{"encoder_arch": "vit", "model": "masked image model", "dataset": "photos of arthropod specimens (BIOSCAN-5M)", "train_examples": 48750, "image_size": 64, "crop_scale_min": 1, "horizontal_flip": true, "translate": 0.06, "color_jitter": 0.2, "method": "mae", "mask_ratio": 0.6, "loss": "mse", "encoder_norm": "layernorm", "encoder_norm_position": "sandwich", "encoder_activation": "squared_relu", "encoder_mlp_ratio": 4, "encoder_head_dim": 16, "encoder_fused_qkv": true, "encoder_bias": "none", "encoder_qk_norm": true, "encoder_layer_scale_init": 1.0, "encoder_parallel_block": false, "encoder_inner_norm": false, "encoder_patch_size": [8, 8], "encoder_layers": 8, "encoder_width": 192, "encoder_positions": "learned", "decoder_width": 192, "norm_pix_loss": true, "decoder_layers": 4, "init": "torch_default", "optimizer": "soap", "beta2": 0.99, "lr": 0.0038, "beta1": 0.95, "shampoo_beta": 0.99, "eps": 1e-08, "precondition_frequency": 32, "max_precond_dim": 1024, "one_sided": true, "adamw_lr_other_params": 0.00071, "grad_clip": 1.0, "steps": 9600, "batch_size": 128, "epochs": 25.2, "lr_schedule": "cosine", "final_lr_fraction": 0.05, "warmup_steps": 1920, "weight_decay": 0.04, "adamw_weight_decay_other_params": 0.01}
Rows from block 2 of the encoder of a small masked image model, named by matrix and row number. Rows with one number belong to one neuron. Each number is 500 + 25 x the weight over its row's rms, rounded and kept within 0 to 999. All counts start at 0. Numbers have three digits each.
After each neuron's rows are labels from the 100 images, of 14976, where the neuron reaches its highest value: "responds to" is what is common among them. Only what is clearly more common there than usual is listed. The data: photos of arthropod specimens (BIOSCAN-5M). In brackets: how many of the 100.
# fc1: MLP up (encoder.blocks.2.mlp.fc1.weight, 768x192), inputs 0-95
# fc2: MLP down (encoder.blocks.2.mlp.fc2.weight, 192x768, transposed), outputs 0-95

fc1.125:504469496529498470501556505523498458528479479542510433476486501533548495474515544528518518525495463527473516473524487448467502453499526548465520505475458511483449525516463465497522485452484512487502504495517501483474531541492482484463529519542505516518489499480531508495503472544517470467
fc2.125:498476516505509507506487469527505502552517505482503538502499499497494515516472503471483546493468490493508507493482506528469474505455477481499485471471431516514559532529477484487525552482511485500471515533489502496458500545444512518557507463488482529525558494485484522490487520526533511519
responds to: order Hemiptera (35)

fc1.574:526508524542506496487536488513527490476483517499504480515513530492476514476496460490516449513503470526512538516526452480501476474477502509528529526495460533492519520462521475530471485509516512511491513540525518471481505528524475547505520509511494529462508496491513481522427519521523463497
fc2.574:524488547512524519530486466463511501536501494480539486491536497497506525491468496503493486494506489495496530499512526493451473511477530487454458506504495510503526523498475476518518529534504508525500497503476518491448544523444461464486483489502524542528493516473513486476504541541531513508
responds to: order Coleoptera (50)

fc1.638:527488498512533532494481493496530509500519483490494468509507525498468431470499463479512534520501516486511470516499480477492547482467497485503472517534573501503429485513498484530474513499495491522508449506534516486465496538558483484507444495514472510497494485488534502475504516544495499435
fc2.638:482505482502541454486462520500526535540496511490553469503491521513490515495498500499513496519514509529484526476558443486456487530546487489481513526455549526484490507516512476537507537512474526526514465509531471481520494484504472513511531489513487490515489520508501491504486527504463570473
responds to: order Coleoptera (47)

fc1.348:505506496506502483493518494499466504518505538492542461514451488478475471462515489519524491543526518510521551510507546507486511554522551491490512482470507517547468472463498494511471496539489500458491511468493509533460498488509526502497468547504558518549495523472527468538522509490524481492
fc2.348:541470549503532559511462502475531473547467512470466476496512483536535526482447494487492530469520506538545507473469455474529531486495523512534486471505480538510549505527491529474477487504504501482500500466523522480519478509516488467497519537503488529516522497500523509496505498506475462464
responds to: order Coleoptera (36)

fc1.151:466463534466500494483513465515508506523530490482474465514474496537508538464499494436456499503487441482524514476498483511463520462475515461501489482499513551498477476524520460513502477483490518516511555479495566461474460502499552510475500436518464483532521528544515483533498507544516466528
fc2.151:560481515488505490522486516515502501475459519502553469512527505499477503513514483482512449529530525484514451467525486506508436498481493511501488513502546474536473500469486520510540519518500472522485517495521495523497476538495491501506477497488503491561501488464500479511548480483518500494
responds to: order Coleoptera (37)

fc1.170:497489461528462471475488498497546467509523462519512457466521469504513494480496498500493536513523494490511482515513455548483520523460505500519506527540501492507523479507472515504459490495568515483479512467531498485492533470456480458487498449502491509526494529454469532521535495522484545517
fc2.170:517518506518501548511426502536508489537499530440448485492478500466512541503552543498521483491476497524441512523505502434537526493508488452495517482497519470498538504510488533465469500526477506487532507513490515496482497458463507491481512558482501503520539497514510527532488495489490506506
responds to: order Coleoptera (41)

fc1.121:547497473483550529499503498508534534524455491469495491489516534506485519513533469522531532501454481509541437467495447447464513467501493474514474509547506523520495487503522541522493474475499484515567507508506511511503490474489470480493457514509520502537505522487493527496487506513499502478
fc2.121:484540532486505478493489501490451490484499546477529493520487478530515493501456493545463524478513511481548518479460480501497510470484455479481501500475455496463496505515482484506540540541486535463513541489522529501434546509489490486493472499505525501482525482482511534511519483502520500462
responds to: order Coleoptera (49)

fc1.17:532455493498535493455493511467476517508516477481515506474497487517479481486488561479494503500549507507511511547506514493525495527504489490491462502470547463489508469492481511512514567518445461509483506500568468493461482477514536489515560506540491497559513513473524511519464487502494490484
fc2.17:495465467544496504455584522480507488530504505503487499500485522510517526526509476520510477538466477477491471517478511477477480507542475501512467502514518467478475486503477511506520452496502513526484503510492483512539503560492498525490513516464474513517560508510489527488505524485492542486
responds to: order Hemiptera (30)

fc1.423:462505478523471480447530460494503500492541522489488476443498473527511474536516485492487486512523501486550490539519523485556506526498531494496490495474567487524507527499493522498508520496503473493545511510515489504524503514511464498547506466479477487551542501537516522470471524527460479496
fc2.423:522539485495511529496529503479489454514518494496502496505493555480523541485508510526509500485487481481497500472501501525518527490497522492537465468474518512491547549545513512542470498531564480488491509507483534503488507501459486464529484496465437513519574478509496479488517510537502490492
responds to: order Hemiptera (42)

fc1.298:538514451539466517554470516521491536505499494522493476493501499494489538499436462492469434535490519519537532505537498492476494492463530497565491494487491497494462512492492498498463521500515470524507501538547488521495513478525487521487486514514474468559567480541478503483523504530468511517
fc2.298:487503521545508527481511517464537514568499479505480534559481543489498567506494485481505496467482501556431512486484510472478488511509483499494513493474456512506527527511459503477462484476521495486537497499476488498495504530484506458511496488460549522499497501515495463526543477515506519523
responds to: order Hemiptera (38)

fc1.292:511484493502457548518474497539470520498450520502492490511500492452504520503488477479490518522473498493495485469445469467459519479566481502505466488537518505467444501492521478535478516461521460535494509503529514513493484474504492485511457504497464501487525449464486452486529475527521499436
fc2.292:504485502473513476445486513507500461534474519507536481497494466532478510496506512501481499501537485549461518425532513497475563491506459525476498496458539522530551521528471453515499539487490509524512504468517462485471542498523473504513520477500535515529473485508471511498492502459521479505
responds to: order Coleoptera (44)

fc1.352:529500489509480481493524507493467494468506474471484567470519451532529494501482501475542444469462559496526476524500575470531485484501510497490494500481502463539501518510527473535537497507524524496548494456465517515494502521511534464564457498483498493526498525518536516504484528504488492555
fc2.352:511521489480457503480533497492492518501497482491489519493475534542545496542485468510464496484499478495472513517520511511492509441476510438524490489478490557525539518479496488533477486470525512506516492478501495502550536480516524494487523494492496490444478500504486531531491516504567484493
responds to: order Hemiptera (43)