config = dict(
    dataset='photos of arthropod specimens (BIOSCAN-5M)',
    encoder_mlp_ratio=4,
    encoder_parallel_block=False,
    encoder_inner_norm=False,
    encoder_layers=8,
    encoder_width=192,
    encoder_positions='learned',
    learning_rate=0.0038,
    max_precond_dim=1024,
    one_sided=True,
    batch_size=128,
    adamw_weight_decay_other_params=0.01,
)
Rows from block 1 of the decoder of a small masked image model, named by matrix and row number. Rows with one number belong to one neuron. Each number is 128 + 24 x the weight over its row's rms, rounded and kept within 0 to 255. All counts start at 0.
After each neuron's rows are labels from the 100 images, of 14976, where the neuron reaches its highest value: "top examples" is what is common among them. Only what is clearly more common there than usual is listed. The data: photos of arthropod specimens (BIOSCAN-5M). In brackets: how many of the 100, against the usual share in percent.
# fc1: MLP up (decoder.1.mlp.fc1.weight, 768x192), inputs 96-191
# fc2: MLP down (decoder.1.mlp.fc2.weight, 192x768, transposed), outputs 96-191

fc1.159 [138 173 144 104 122 118 163 132 136 140 116 129 127 143 109 101 125 148  85 138 127 147 138 125  89  91 114  82 117  80  77 134 133 127 137 127 160 135 158 157 149 136 142 109 117  73  96 144 144 173 153 106  88 133 165 121 161  56 122 125  87 129  87 163  98 133 145 140 137 112 102 162 141  90  91 121 120 127 155 159 126 132 136 148 143 137 155 161 122 122 134 145 110 107 127 146]
fc2.159 [113 103  88 160 115  99 121  70 144 135  97 104 135 121 124 166 129 115 176 130 162 140 121 156 128 106 106 135 158 148 114  99 137 167 113 145  93 116 117 123 103 121 128 140 147 161 171 119 112 103 121 182 116 112 127 119 117 141 153 129 147 127 130  83 115 124 166 153 143 127 108 100 107 127 108  98 148 130 105 151 145  91 145 162 140 100 123 150 112 145 126 123  87 140 116 120]
top examples: order Lepidoptera (26 vs 7.3)

fc1.111 [136 137 117 110 113 160 140  99 125  78 162 115 109 127 134 104  98 126 108 139 161 146 157 135 174 125 106 146 114 118 125 131 128 138  96 152 152 144 141 109 115 130 140 134 166  96 152 147 110 153  91 126 131  95 108  97 131 115 143 107 150 128 124 164 135 146 115  77 146 130 124 111 163 125 126 141 123 119 163  93  89  86 113 147 139 149 122  76 109 128 158 144 149  54 184 138]
fc2.111 [113 110 138 135 132 154 112 195 142 118 108 100 127 142 152 146 173 105  77 121 123 126 126  99 125 116 148 153 121 114  85 102 102  86 153  89 108 123  81 121 148 155 122 123 122 160 145 133 156 162 137 189 172 111 177 141 129 103 147 136 118 167 131 125  99 102 126 161  73 131 120 123 133 149 165 128 173 120 124 147 131 140 121 152 137 121 160 130 127 168 122 143  71 165 121 137]
top examples: order Coleoptera (79 vs 16.8)

fc1.272 [174 143 193 141 166  98 124 106 109 148 154 109 120 107 154 133 130 138 113  99 125 154 114 151  83 159 142  77 139 159 106 128 105 106 136 120  84 134 166 143 112 132 103 113 123 111 126 118  95 145 107 135 112 126 151 130 132 142 141 104 125 119 160 140 142 129 115 152 146 105 138  70 132  95 116 150 105 100 132  78 131 104 116 150  83 130 147 108 111 113 124 150 139 128 163 101]
fc2.272 [122 100  92 115 100 150 149 148 145 110  91 156 120 133 135 141 131 124 141 126 127 113 146 136 131 137 159 146 154 138 102 122 154 128 173 153 158  77 109 156 106 136 143  85 152 163 119 110 132 110 112  83 130 146 136 120 117 152 143 129 153 128  88 132 123  86 144 157 132 138  90  90 143  98  83 150 114 138 106 152 158 127 135 143 131 128 101 125 127 124 139 152 142 118 168 142]
top examples: order Hymenoptera (41 vs 20.5)

fc1.531 [150 119 106 135 136 178 144 145  93 116 151 111 122 138 108 130 128 142 115 151 105 118 133 137 158  81 140 104 149 139 123 124 175 151 122 116 108 112 146 127 141 135 143 181  81 134 145 154 143 118 114  91 110  89  89 125 119 156 125 122 123 147 142  85 162 102 104 140 139 130 177 140 126 115 130 142 147 131 151 114 129 173 138 128 122 152  59 108 139 164 164 108  90 137 114 170]
fc2.531 [135  94 170 126 105 112 107  98 125  57 107 116 162 145 154 113 100 100 138 121 134 158 122 115 144 100 106  84 129 163 138 148 133 106 141 104 115 123  77 161 126 115 116  94 145 140 151 117 137 131 106 119 102 159 119  57  94 128 167 131 132 143  99 100  84 106 135 112 147  99 154 148  97  75 152 135 101 138 135 112 103  84 160 130 125 121 168 140 133 113 173 133 150 120 181 119]
top examples: order Coleoptera (41 vs 16.8)

fc1.125 [154 166  81 141 111 178  78 110 103 105 150 105 102 117 115 131  85 137 136 130 158  94 127 147 117 170 110 148 107 116 151 106 150 101 145 140  88 174  99 122 144 133 113 125 102 112 119 151 129 128  91 156 134 125 138 132 129 144 133 121 121 158  83  88 118 129 155 151 117 125  75  95 144 126 145 175 156 150 127 109 141 103  98 140 106 155  98 137 131 105 105 109  79 135 122 137]
fc2.125 [146 113 150 136 143 121 155  84 131 146 120 131  82 133 133 132 164 130 148  83 149 139 112 150 129 164 119 151 118 144 137 141 121  90 105 170 145 122 149 129 150 153 135 141 101 130 124 201 126 100 122 137 146 105  98 103 116 157 131 120 166 134 160 152 122 136 112 171 124 148 130 116  88 110 144 158 131 119 166 136 139 173 153 186 139 103 136 132 132 109 132 146 181 139 163 131]
top examples: order Hemiptera (45 vs 11.3)

fc1.13 [115 187 151 172 109 144 104  81 129 123 102  90 151 131 158 157  99 167 140 129 117 118 120 150 152 136 136 134 135 138 130 115 145  93 127 177 138 133 123 137 145 107 177 142 177 165  98 136 144 144 150 128 110  93  95  88 119 122 130 145 153  87 122 112  93 112 152 135 101 119 164 157 132 125 143 142  99 112 141 106 127 110 147 104 113 117 110 147 109 104 169  99 114 133 111 130]
fc2.13 [117 137 211 133 155  88 122  96 130 177 105 132 129 107 110 117 130 118 140 108 124 143 205 134 129 104 121 175 140 154 163 121 105 107 138 108 157 102 149 139 128 131 140 159 135  96 145 116 116 133 142 119 124 144 129 147 184 134 131 129  64 147 113  95 152 136 160 125 128 122  99 161 105 148 111  75 126 158  87 123 151 147 124 133 134 124  98 153 127 110 137 139 154 132 112 102]
top examples: order Hymenoptera (45 vs 20.5)

fc1.180 [146 131 164 123 157 111 129 135 154 107 103 161 130  84 132 125 110 132 172 127  73 101 123 130 147 161  95 127 169 106 103 188 107 216 131 137 134 105 109 161 146 151  95 136 147 108 172 136 157 138 116 111 107 129 143 134 126 134  98 140  93  94  50 126 151 120 125 132 105 135 139 128 147 136 143 108 133 139 155  96 140 113 110 108  81 139 131 134 141 112 112 130 141 134 162 111]
fc2.180 [133 113 121 161 125 126 127 152 118 103 130 103 114 160 129 128 164  97 146 150 172 150 133 118 127 111 128 116 110 153 121 145 136 116 143 148 120 141 124 109 123  86 109 117 109 151 160 144 140  84 140 141 122 133  93 119 109 140 166 119 139 134 135 124 104 108 132 181 154  80  87 122 108 126 119 146 131 127 145 137 180 132 156 171 140 106 116 123 102 127 185 119 108 158 143 136]
top examples: order Hemiptera (33 vs 11.3)

fc1.1 [137 126 137 178 138 131 129 139 136 113 143 107 153 146 113 109 126 159 124  98 124 121 136 123 122  81 129 120 162 137 102 143 167 142 140 124  90 117 111  89  93 116 151 121 119 115 153 176 125 133 143 143 176  68 166 112 112 162  95 137 114 120 117 121  90 132 123 134 121 123 140 134 141 182  66 105 138 122 136 136 142 159 114 136 115 157 151  86 114 122 126 143  78  86 143 151]
fc2.1 [121 129 126  70 119 147 105  94 164 126 131 140  97 137 159 143 130  85 119 147 137 162 159  80 138 118 109 144 130 122 126 117 184 157 131 144 140 133 158 150 129 131 148  75 117 124 117  83 141 115 149 128 117 154  53  98 123 131 100 110 157 123 123 148 123 160 102  92 165 171 135 112 145 142 166 184 114 153  88 167 118 115 155 142 112 101  81 111 123 142 160 122 148  99 129 172]
top examples: order Coleoptera (41 vs 16.8)

fc1.438 [127 123 110 116 132  90 128 154 162 125 117 109 127 115 146 125 111 128  89 126 116 178  71 113 143 113 103 139 157 129 129 173 152 149 133 108 143 129 161 175 124  93 104 137 147 158 150 133 144 138 155 117 123 159 152 139  98 128 101 138 138 113 143 151 138  60 117  90 164 133 161 139 125 109 143 157 123 145 213 154 148 117 124 147 126 134 104  85  92 101 159  89  77 109 104 151]
fc2.438 [114  79 110 124 129 105 129 145 129 155 119 128  58 153 114  98 139  96 156 128 149 125 132 136 147 128 112 111  96 145 125 114  96 114  94 136 104  95 131 122  82 170 160  94 103 142 116 149 132 103 126 135  92 109 110 152 143  69 107 132 165 129 125 133  98 144 143 147 108 108 141 131  93 166 115 118 120 110 133 181  90 155 112 132 130  82  89 125 163 146 125 106 125 123 126 148]
top examples: order Coleoptera (42 vs 16.8)

fc1.16 [129 143 133 152 133 114 137 164 107 173 105 161 138 139 149 166 116 119 163 105 108 112  91 132 126 135 116 126 147  88  99 132 117 140 100 111 129 117 136 164 140 171 108  95 153  94 160 138 127 129 134 137 115 122 168 110 140 129 147  70 133 136 132 113 100 130 133 102 128 154 109 136  76  83 105 101 113 136 102 107 108 189 108 100  93 119 105 130  82 159 169 102 119 171 149 106]
fc2.16 [124 150 114 104 131 100 123 153 127 116 128  92 138 155 125 147 186  97 129 126 143 141 105 150  97 109 132 115  72 142 108 128 126 124 118 127 136 133 107 133 128 104 128 130  90 163 155 150 123 106 131 166 126 142 107 114  92 143 147 169 120 104 146 110 123 113 133 149 141 105  91 138 115 154 119 147  95 118 142 156 170 112 127 149 145 109 108 100  92 146 142 154 120 137 156 133]
top examples: order Coleoptera (54 vs 16.8)

fc1.579 [131 125 122 103 118 155 104 134 142 106 150 136 105 161 175 103 125 130 138 146 161 117 140 127 137 198 140 109 138 150 134  59 129 118 144 149 115 133 143 129 152 123 165  87 115 122 122 172 120 127 141 152 113 100 100  73 151 105 148 132 137 103 113 111 145 108 103 116  87 114  98 114 176 132 141 117 128  92 123 110  97 114 167 145 111 151 111 166 165 153 120 120 103 131 128 165]
fc2.579 [118 155 139 145 117 157 127 109 139 102 156 118 108 125 131 157 160 138  99 117  72 121 108 111 104  87 132 138  82 129 146 206 160 168 181 119 112 151 131 114 113  98 149  98  88 115 124 127 170 134 139 182 147 142 126 177 116 118 131 166 107 149 141 119  92 139 142 129 117  80 106  91 138 130 123 151 111 134  93 165 112 112 119  80 144 139 150 123 109 120 145 139 116 124 108 143]
top examples: order Hemiptera (29 vs 11.3)

fc1.456 [ 90 134 101 154 123 154 119  90 146 132 152  87 167 115 118 128 135 132 194 120 129 105 100 105 112 149  91 152 149 146  99 144 120 144 116 126 139 129 168 152  91 154 162 152 149 161 149 161 124 108 112 135 144  96 157 139 185 125 106 151  69 110 107 119 113 166 135 163 149 174 146 101 112 148 116  86 113 113 160 137 185  88 134 167 109 121 103 151 139 134 122 133 134 113 124 115]
fc2.456 [179  97 100 155 136  80 154 125 108 137 119  94 142 161 142 144 117 120 132 131 141 135 110 117 117 127 155 151 110 152 125 168 107 120 106 180  75 130 107 133 109  84 134 122  85 157 169  96 127 145 169 143 102 151 100 126 105 144 137 174 174 147 130 125 113  88 112 116 110 103  90  99 121 102 146 149 119 203 118 104 145 133 150 144 117 120 111 107  71 100 144 128 139 148 140 138]
top examples: order Diptera (61 vs 30.6)

fc1.54 [131 159 173 105 118 172 114  91 105  94  99  92 154 146 143 134 105 142 154 128 121 129  86 100 136 167 105 131  96 112 160 142 147 125 166 127 157 136 142 138 115  91 143 124 121 134 150 175 132 131 129 132  98 120 110 101 100 137 100 140  80 171 107 145 101  91 144 102  93 114 108 120 161 122 140 153 142 100 130 111 147 106 111 127 146 126 100 165 108 121 133 108 122  86 131 143]
fc2.54 [144  74 136 141 111 127 141 146 107 139 109 110 108 151 121 120 124 150 174 132 134 122 127 164 152 120 164 128 127  92 131 109 148  85 113 156 116 127 149 147 180 159  99 121 141 114 139 166 145 124 127 119 132 109 105 140  93 103 155 121 143 100 156 141  89 137 138 168 170 142 122 106 117 150  97 101  84 127 137 134 153 130 122 160 136  96  98 139 111 143 144 113  98 149 126 138]
top examples: order Coleoptera (51 vs 16.8)

fc1.696 [173 111 112  97 154 113 132  86 108 115 136 138 130 103 142 144 118 102 114 134 131 134 114  97 145 133  95 129 120 104 110 136 116 117  85 100 108 136  96 123 122 150 141 147 127 203 136 149 119 150 133 118 108 106  90 109 151 143 117 137 142 143  82 134 133 104 112 162 119 120 116 137 154 132 149 107 153 132 113 160 123 117 125 150 173 141 121 137 158 116  74 122 115  90 115 150]
fc2.696 [121  75 125 119 111 102 123 157 156 156  88 141 107 142 127 135  92 112 119 117 170 132 133 118 127 144 108 116 125 143  89 109 143 129 121 156 113  85  98 151 158 125 128 110 161  82 132 102 104 113 135  97 145 142 121 116 108 142 119 134 175 103 150 133 167 130  89 116 127 136 132 165  91 117  99 113 136 127 134 130 117 161 100 144  89 118  96 140 134 101 144 119 144 114 108  84]
top examples: order Diptera (61 vs 30.6)

fc1.30 [119 128 100 128 127 131  96  82 128 122 124 121 139  96 148 157 107 151 126 150 155 124  79 143  99 133 122 131 168 113 145 119 143 130 148 106 126 122 109 137 183 130 116 150 152 188 127  91 155 120 112  98 154 124 124 127 152 156 124 131 144 154  94 117  75 115 150 164 136 183 102 120 182 108 141 166 118 147 152 114 143 145 117 133 155 149 136 174 147 107 108 136  90 167 115 117]
fc2.30 [140 116 141 155 148 127 174 148 104 127 120 142 106 131 101 120 135 127 120  79 107 130 164 157  89 138 115 101 118 136  94 159 135 110 149 141 117 143 123 126  86 146 133 129 128 116 171 112 141 118 142 151 112 131 127 137 119 160 126 150 111 119 131 102 127 131 114 179 145 145  97 115  54 120  78 159 148 167 133 147 170 150 110 192 116 114 108 110 126 124 143 183 157 128 124 140]
top examples: order Diptera (64 vs 30.6)

fc1.687 [ 85 124 125 142 143 117 108 150  86  52 101 144 135 146 127 157 120 120 122 112 133 118 122  94 139 112 101 138 148 161 109 126 145 127 132 135 153 123 144 140 119 149 152  89 199 119 155 152 103 145 165 118 123 102 128 115  98 142 119 147 120 121 150 134 175  96 113  83 136 111 114  92 139 129 160 135 136 149 145 131 124 119 155 144 136 101 169 142  81 116 182  89 120 118 109 132]
fc2.687 [176 120 140 125 137 121 148 131 147 152 106 102 157 137 110  76 127 124 132 116  87 123 137 132 125 149 159 150 119  95 108 121 106 159  85 122 133 147 122 121 160  96 115 139  92 133 124 142 160  97 132 130 131 132 121 155 119 148 152 137  89 105 131 148 116 129 131 149 157 153  98 103 127 141  78  79 155  62 128 119 178 138  87 139 160 156  66 130 152 145  82 134 162 105 160 139]
top examples: order Coleoptera (63 vs 16.8)

fc1.247 [151 146 134 165 155 128 138 114 183  83 154  99 130 130 138 131 168 124 138  87 140 164 135 174 147  70  91 132 130 120 141 118 115 157 150 123 122  94 106 131 147  90 191 129 106 154 144 152 123 121 130 117 151  98 105 123 102 143 117 125 105 126 152 144 127 113 133 163 116 168 137 122 118 121  81 134 129  96 119 117  96 129  90  90 110 152 161  95 117 107 130 148 115  95 129 100]
fc2.247 [ 81 138 136 108 137 135  88  80 137 153 114 172 116 146 148 112  88 110 103 104  83  97 174 150 114 129 121 123 123 166 102 128 117 123 163 123 153 108 154 117 108 113 152 116 137 122 119 124 126 129 138 133 141 135 188 117 148 112  96  78 152 111 128 154 153 146 129 144 129 128 119  88 133 105 148 140 129  98  96 163 102 132 123 152 132 123  80 136 180 140 150  99 110 139 115 107]
top examples: order Coleoptera (37 vs 16.8)

fc1.435 [156 107 116 112 159  82 144 133 137 117 130  99 160 116 113  89 143 120 118 140 110 132  88 175 120 118 110 107 131 132 165 154 140 151 165 113 128 137  98 136 102 133 140 134 134 129 156 164 100 119  80 146 151 108 119 128 111 113 109 135  84 155 134 120  85 105 108  97  96 147 141 163 129 108 167 133 151 129 137 128 120 145 133 186 154 129 138 166 106  77 109 135 106  78 146 134]
fc2.435 [143  96 116 160 145 127 126 155 158 156 124  94 114 116 121  91 103 124 157 111 125 157 157 176 106 132 154 108  91 110 107 141 107  91  91 152 128 137 148 139 167 109  81 156  90 124 111 132 137 118 104 154 113 140  92 106 147 108 126 165 103 116 137 137 147 114 144 153 151 124 129 119 121 119 105 125 100  92 155 139 176 151  78 144 137 138  52 110 129 179 128 127 137 121 180 121]
top examples: order Coleoptera (43 vs 16.8)

fc1.461 [153 106 132  73 150 110 132 152 111  95 124 129 157  95 147 133 123 111 131  60 118 122 107 149 120 188  65 114 143 129 122 135 141 157 137  96 118 141 123 196 132 141 116 142 138 120 135 119 150 111  94  97  95 123 143 101 135 131  92 115  99 126  76 129 142 170  96  95 124  93  90 192 148 122 120 135 138 143 127 136 169  92 137 105  98 111 133 118 158 161  87 108 125 112 125 103]
fc2.461 [118 120 108 178  88 130 138 124 132 100 117 137 124 118 138 100 159 112 157 142 151 129 153  98 127  96 133 137 112 139 115 153 126 135 136 134 109 121 108 128 116 101 110 127  83 112 137 133 132  90 144 175 125 149  86 124 108 125 162 149 155 134 123 118 112  86 133 171 145 114 105 130 100 153 127 138 110 117 146 143 170 130 133 170 135 117 114 133 132  93 140 144 117 186 141 118]
top examples: order Lepidoptera (34 vs 7.3)

fc1.302 [137 177 174 144 137 167  69 109 121  94 129 136 133 156 110 131 118 178 157 158 150 101 104 119 134 156 147  92 149 146 149 166 119  81 159 193 132 100 112 111 140 110 127 147 148 126 157 144 129 123 122 138 101 144 109 117 107 126 135 137 142 120 113 142 111 140 139 149 131  62 142  90 163 134 140 157 131 105 118 137 112 109 154  78  90 155 111 149 133 132 147 125  90 128 114 149]
fc2.302 [130 107 146 120 122 112  96  80 106  98 148 160 115 137 113 139 134 126 139 160 107 127 113  67 154 144 139 142 117 123 198 122  98 153  93  80 123 107 135 118 107 152 152 158 126 137 121 133  77 127 155 168 104 134 149 156 151 106  76 117 123 138 145 133 166 153 103  88  97  79 132 115  87 143 148 143 115 190 102  86 119 129 122  97  98 177 117 170  93 130 145 122 198 120 106  90]
top examples: order Diptera (60 vs 30.6)

fc1.50 [152 118 109 142 118 152 124 136 109  55 150 165 102 168 145  86 147 128 167 167 121 111  93  97 130 146 145 124 121 146 150 157 145 113 166 155 148 153 110 106 142 104 140 113 114  76 164 145 105 104 136 137  84 151 156 125 117 157 135 119 131  90 136 148  92 156 106 139 126 156 122 116 185 142 129  97 100 154 121 146 101 155 128 139 123 119 117 163 111 134 130  99 118 101 144 108]
fc2.50 [127 100 142 116  96 113 116  93 122 107 115 155 144 155 113 160 129 135 120 120  89 172 135 116 120 110  88 110 125 133 157 164 103 132 155 120 116 139 144 129 120 148 162 147  98 174 157 147 131 147 100 146 130 136 101 165 118 117 148  97 100 164 106  93 148 139 119 141  92  95  93 110 112 167 142 181 148 165  86  84 128 146 133 127 117 140 150 121 110 101 161 175 141  96  81 114]
top examples: order Hemiptera (35 vs 11.3)

fc1.233 [127 175  94 162 103 108 144 145 147 130 121 106 109 148  86 168  98 168 164 115 144  83 131 125 127 163 141 177 161 174 115 106 165 135 123 114 130 184 114 147 138  53 109 120 117 146  89 155 160 119 124 148 138 100 115 137 160 127 117 113  97 147 108 124 126 138 125 123 105 148 119 117 183 120 107 137 148 112 129  80 138 150 118 184 113 144 145 160 127 109 163 105 136 133 121 166]
fc2.233 [156 127 133 172  89 144 115  94 135 149 147 157 129 112 142 127 130 121 135 120 110 159 126 107 150  95  92 117 115 148 131 181 102 142 153 134 144 146 113 129 125 135  96 133 149 141 141 126 123 111 108 113 125 143 116 171  82 142 159  97 108 125 127 153 143 115 145 135 113 135 120 112  96 135 135 157 131 101 117 115 146 156 159 154 129  94 131 141 139 140 102 158 176 134 105 127]
top examples: order Hemiptera (63 vs 11.3)

fc1.337 [141 143 137 143 137 121 165 107 154 174  91 127 127 119 142 159 127 148 162 142 125  84 102 141  83 137 172 127 122 136 158  79 168 110 111 121 135 121 150 169  93 139 116 156 149 145 148 179 142 125 148 146 120 151 106 126 136 120 146 124  55 108 108 198 106 131  72 100 160 119 141 153 133 137  97 128 148 131 156 121 172  85 114 135 105 105 101 135  90 145 122 137 109 150 129 127]
fc2.337 [129 120 132 103 105 117 119 129  97 152 125 140 142 148 155 136 158 108  79 125 157 125 119 123 121 115 137 160 130 157 135 137 135 113 136 107 137 129  75 114 140 138 169 154  68 163 168 111 104 109 118 127 177 128 132 138 132 120 120 149 134 142 111 125 120 154 122 126 177 127 138 162 135 166 153 155 119 159 176 107 175 157 146 123 164 139  99  89  69 137  87 129 130 160 124 152]
top examples: order Hymenoptera (44 vs 20.5)

fc1.445 [135 141 128 128 125 150 124  93 164 138 154 150 145 100 133 158 144 137 116 121 132 133 124 100 113 132 104 113 110  98 133 119 169 132 128  98 152 109  97 126 121 122 163 175 125 155 123 101 146 115 176 103 145 138 130 100 110 136 108 156 160 155  99 119 130 130 154 122 130 153 108  71 122  98 150 132 131 170 125 126 136 119 164  69 116 161 107 156 128  81  89 147 128 159  81 143]
fc2.445 [132 140 153 147 114 133 103 120 157 135 116 115 108 158 104 149 120 104 147 167 146 117 145 116 103 153 132 111 151 116 162 101 150  73 167 158  86 111 142 132 137 148 111 114 136 142 165 160 170 126 102 176  97 110  99 142 135 123 135 112 128  93 128 107 118 135 138 165 164 117  89 121  98  98 121 158 150  69 147 154 152 151 145 178  96 150 107 141  83 120 148 124 136 152 140 106]
top examples: order Diptera (68 vs 30.6)

fc1.192 [115 119 129 126 153 118 150 134 126 118 148 106 166 107 130 159 113 173 104 161 164 161 140 119 118 109 102 153 159 140  83 137 153 143 115 149  84  84 117 111  78 152 109 109 130 119 165  87 123 113 115 150 139 140 152 102 123 117 107 130 106 126 158 173 112 103  92 116 165 109 132 140 129 131 116 141 139 117 114 135 119  80 172 132 109 120 105  92 135  92 117 152 132 128 159 103]
fc2.192 [164 128 145 130  85  91 155 122 124 108 136  87  85 132 122  60 181 133 122 108 123 118 139 142 123 139 124  96 126 114 117 114 148  99 101 139 127 107 146 121 165  97 150 152 137 148 148 138 157 116 117  83 157 105  93 102  98 153 166 124 166 137 134 102 124 145 142 131 114 144 114 141 156 104 105 121 107 142 165 121 141 115 122 127 155 131 130 164 118 161 153 133 147 101 118 161]
top examples: order Coleoptera (42 vs 16.8)

fc1.721 [ 76 161 107 140  97 160  92 128 126 147 104 140 140 104 169 107 138 165 155 125 106 136 104 136 132 129 123 108 129 152 112 127 152 147 144 119  87  96 141 117 132  72 145 133 102 202 144 147 145  91 107 140 125 141 111  99  70 154 133  86 123 107 149 157 103 133 142 147 118 134 127 131 139  88 114 118 112 122 130 158 125 162 109 169 157 144 145  76 156 127 122 126 118 105 144 105]
fc2.721 [119 119 136  89  91 152 153 167 107 138 127 120 163 131  98  88 141 131  98 137 118 133 199 142 108 134 113  94 102 166 192 133 191 105 104 131 175 147 114 143 125 153 149 104 130 146 122 140 139 147 140 146 102 112 127 109  91 107 136 111 116  90 143 160 135 131 126 102 132 119 107 100 122 140 100 122 123  66 152  84 147 151 104 107 138  99 108 129 128 111 138  95 117  93 149 128]
top examples: order Coleoptera (60 vs 16.8)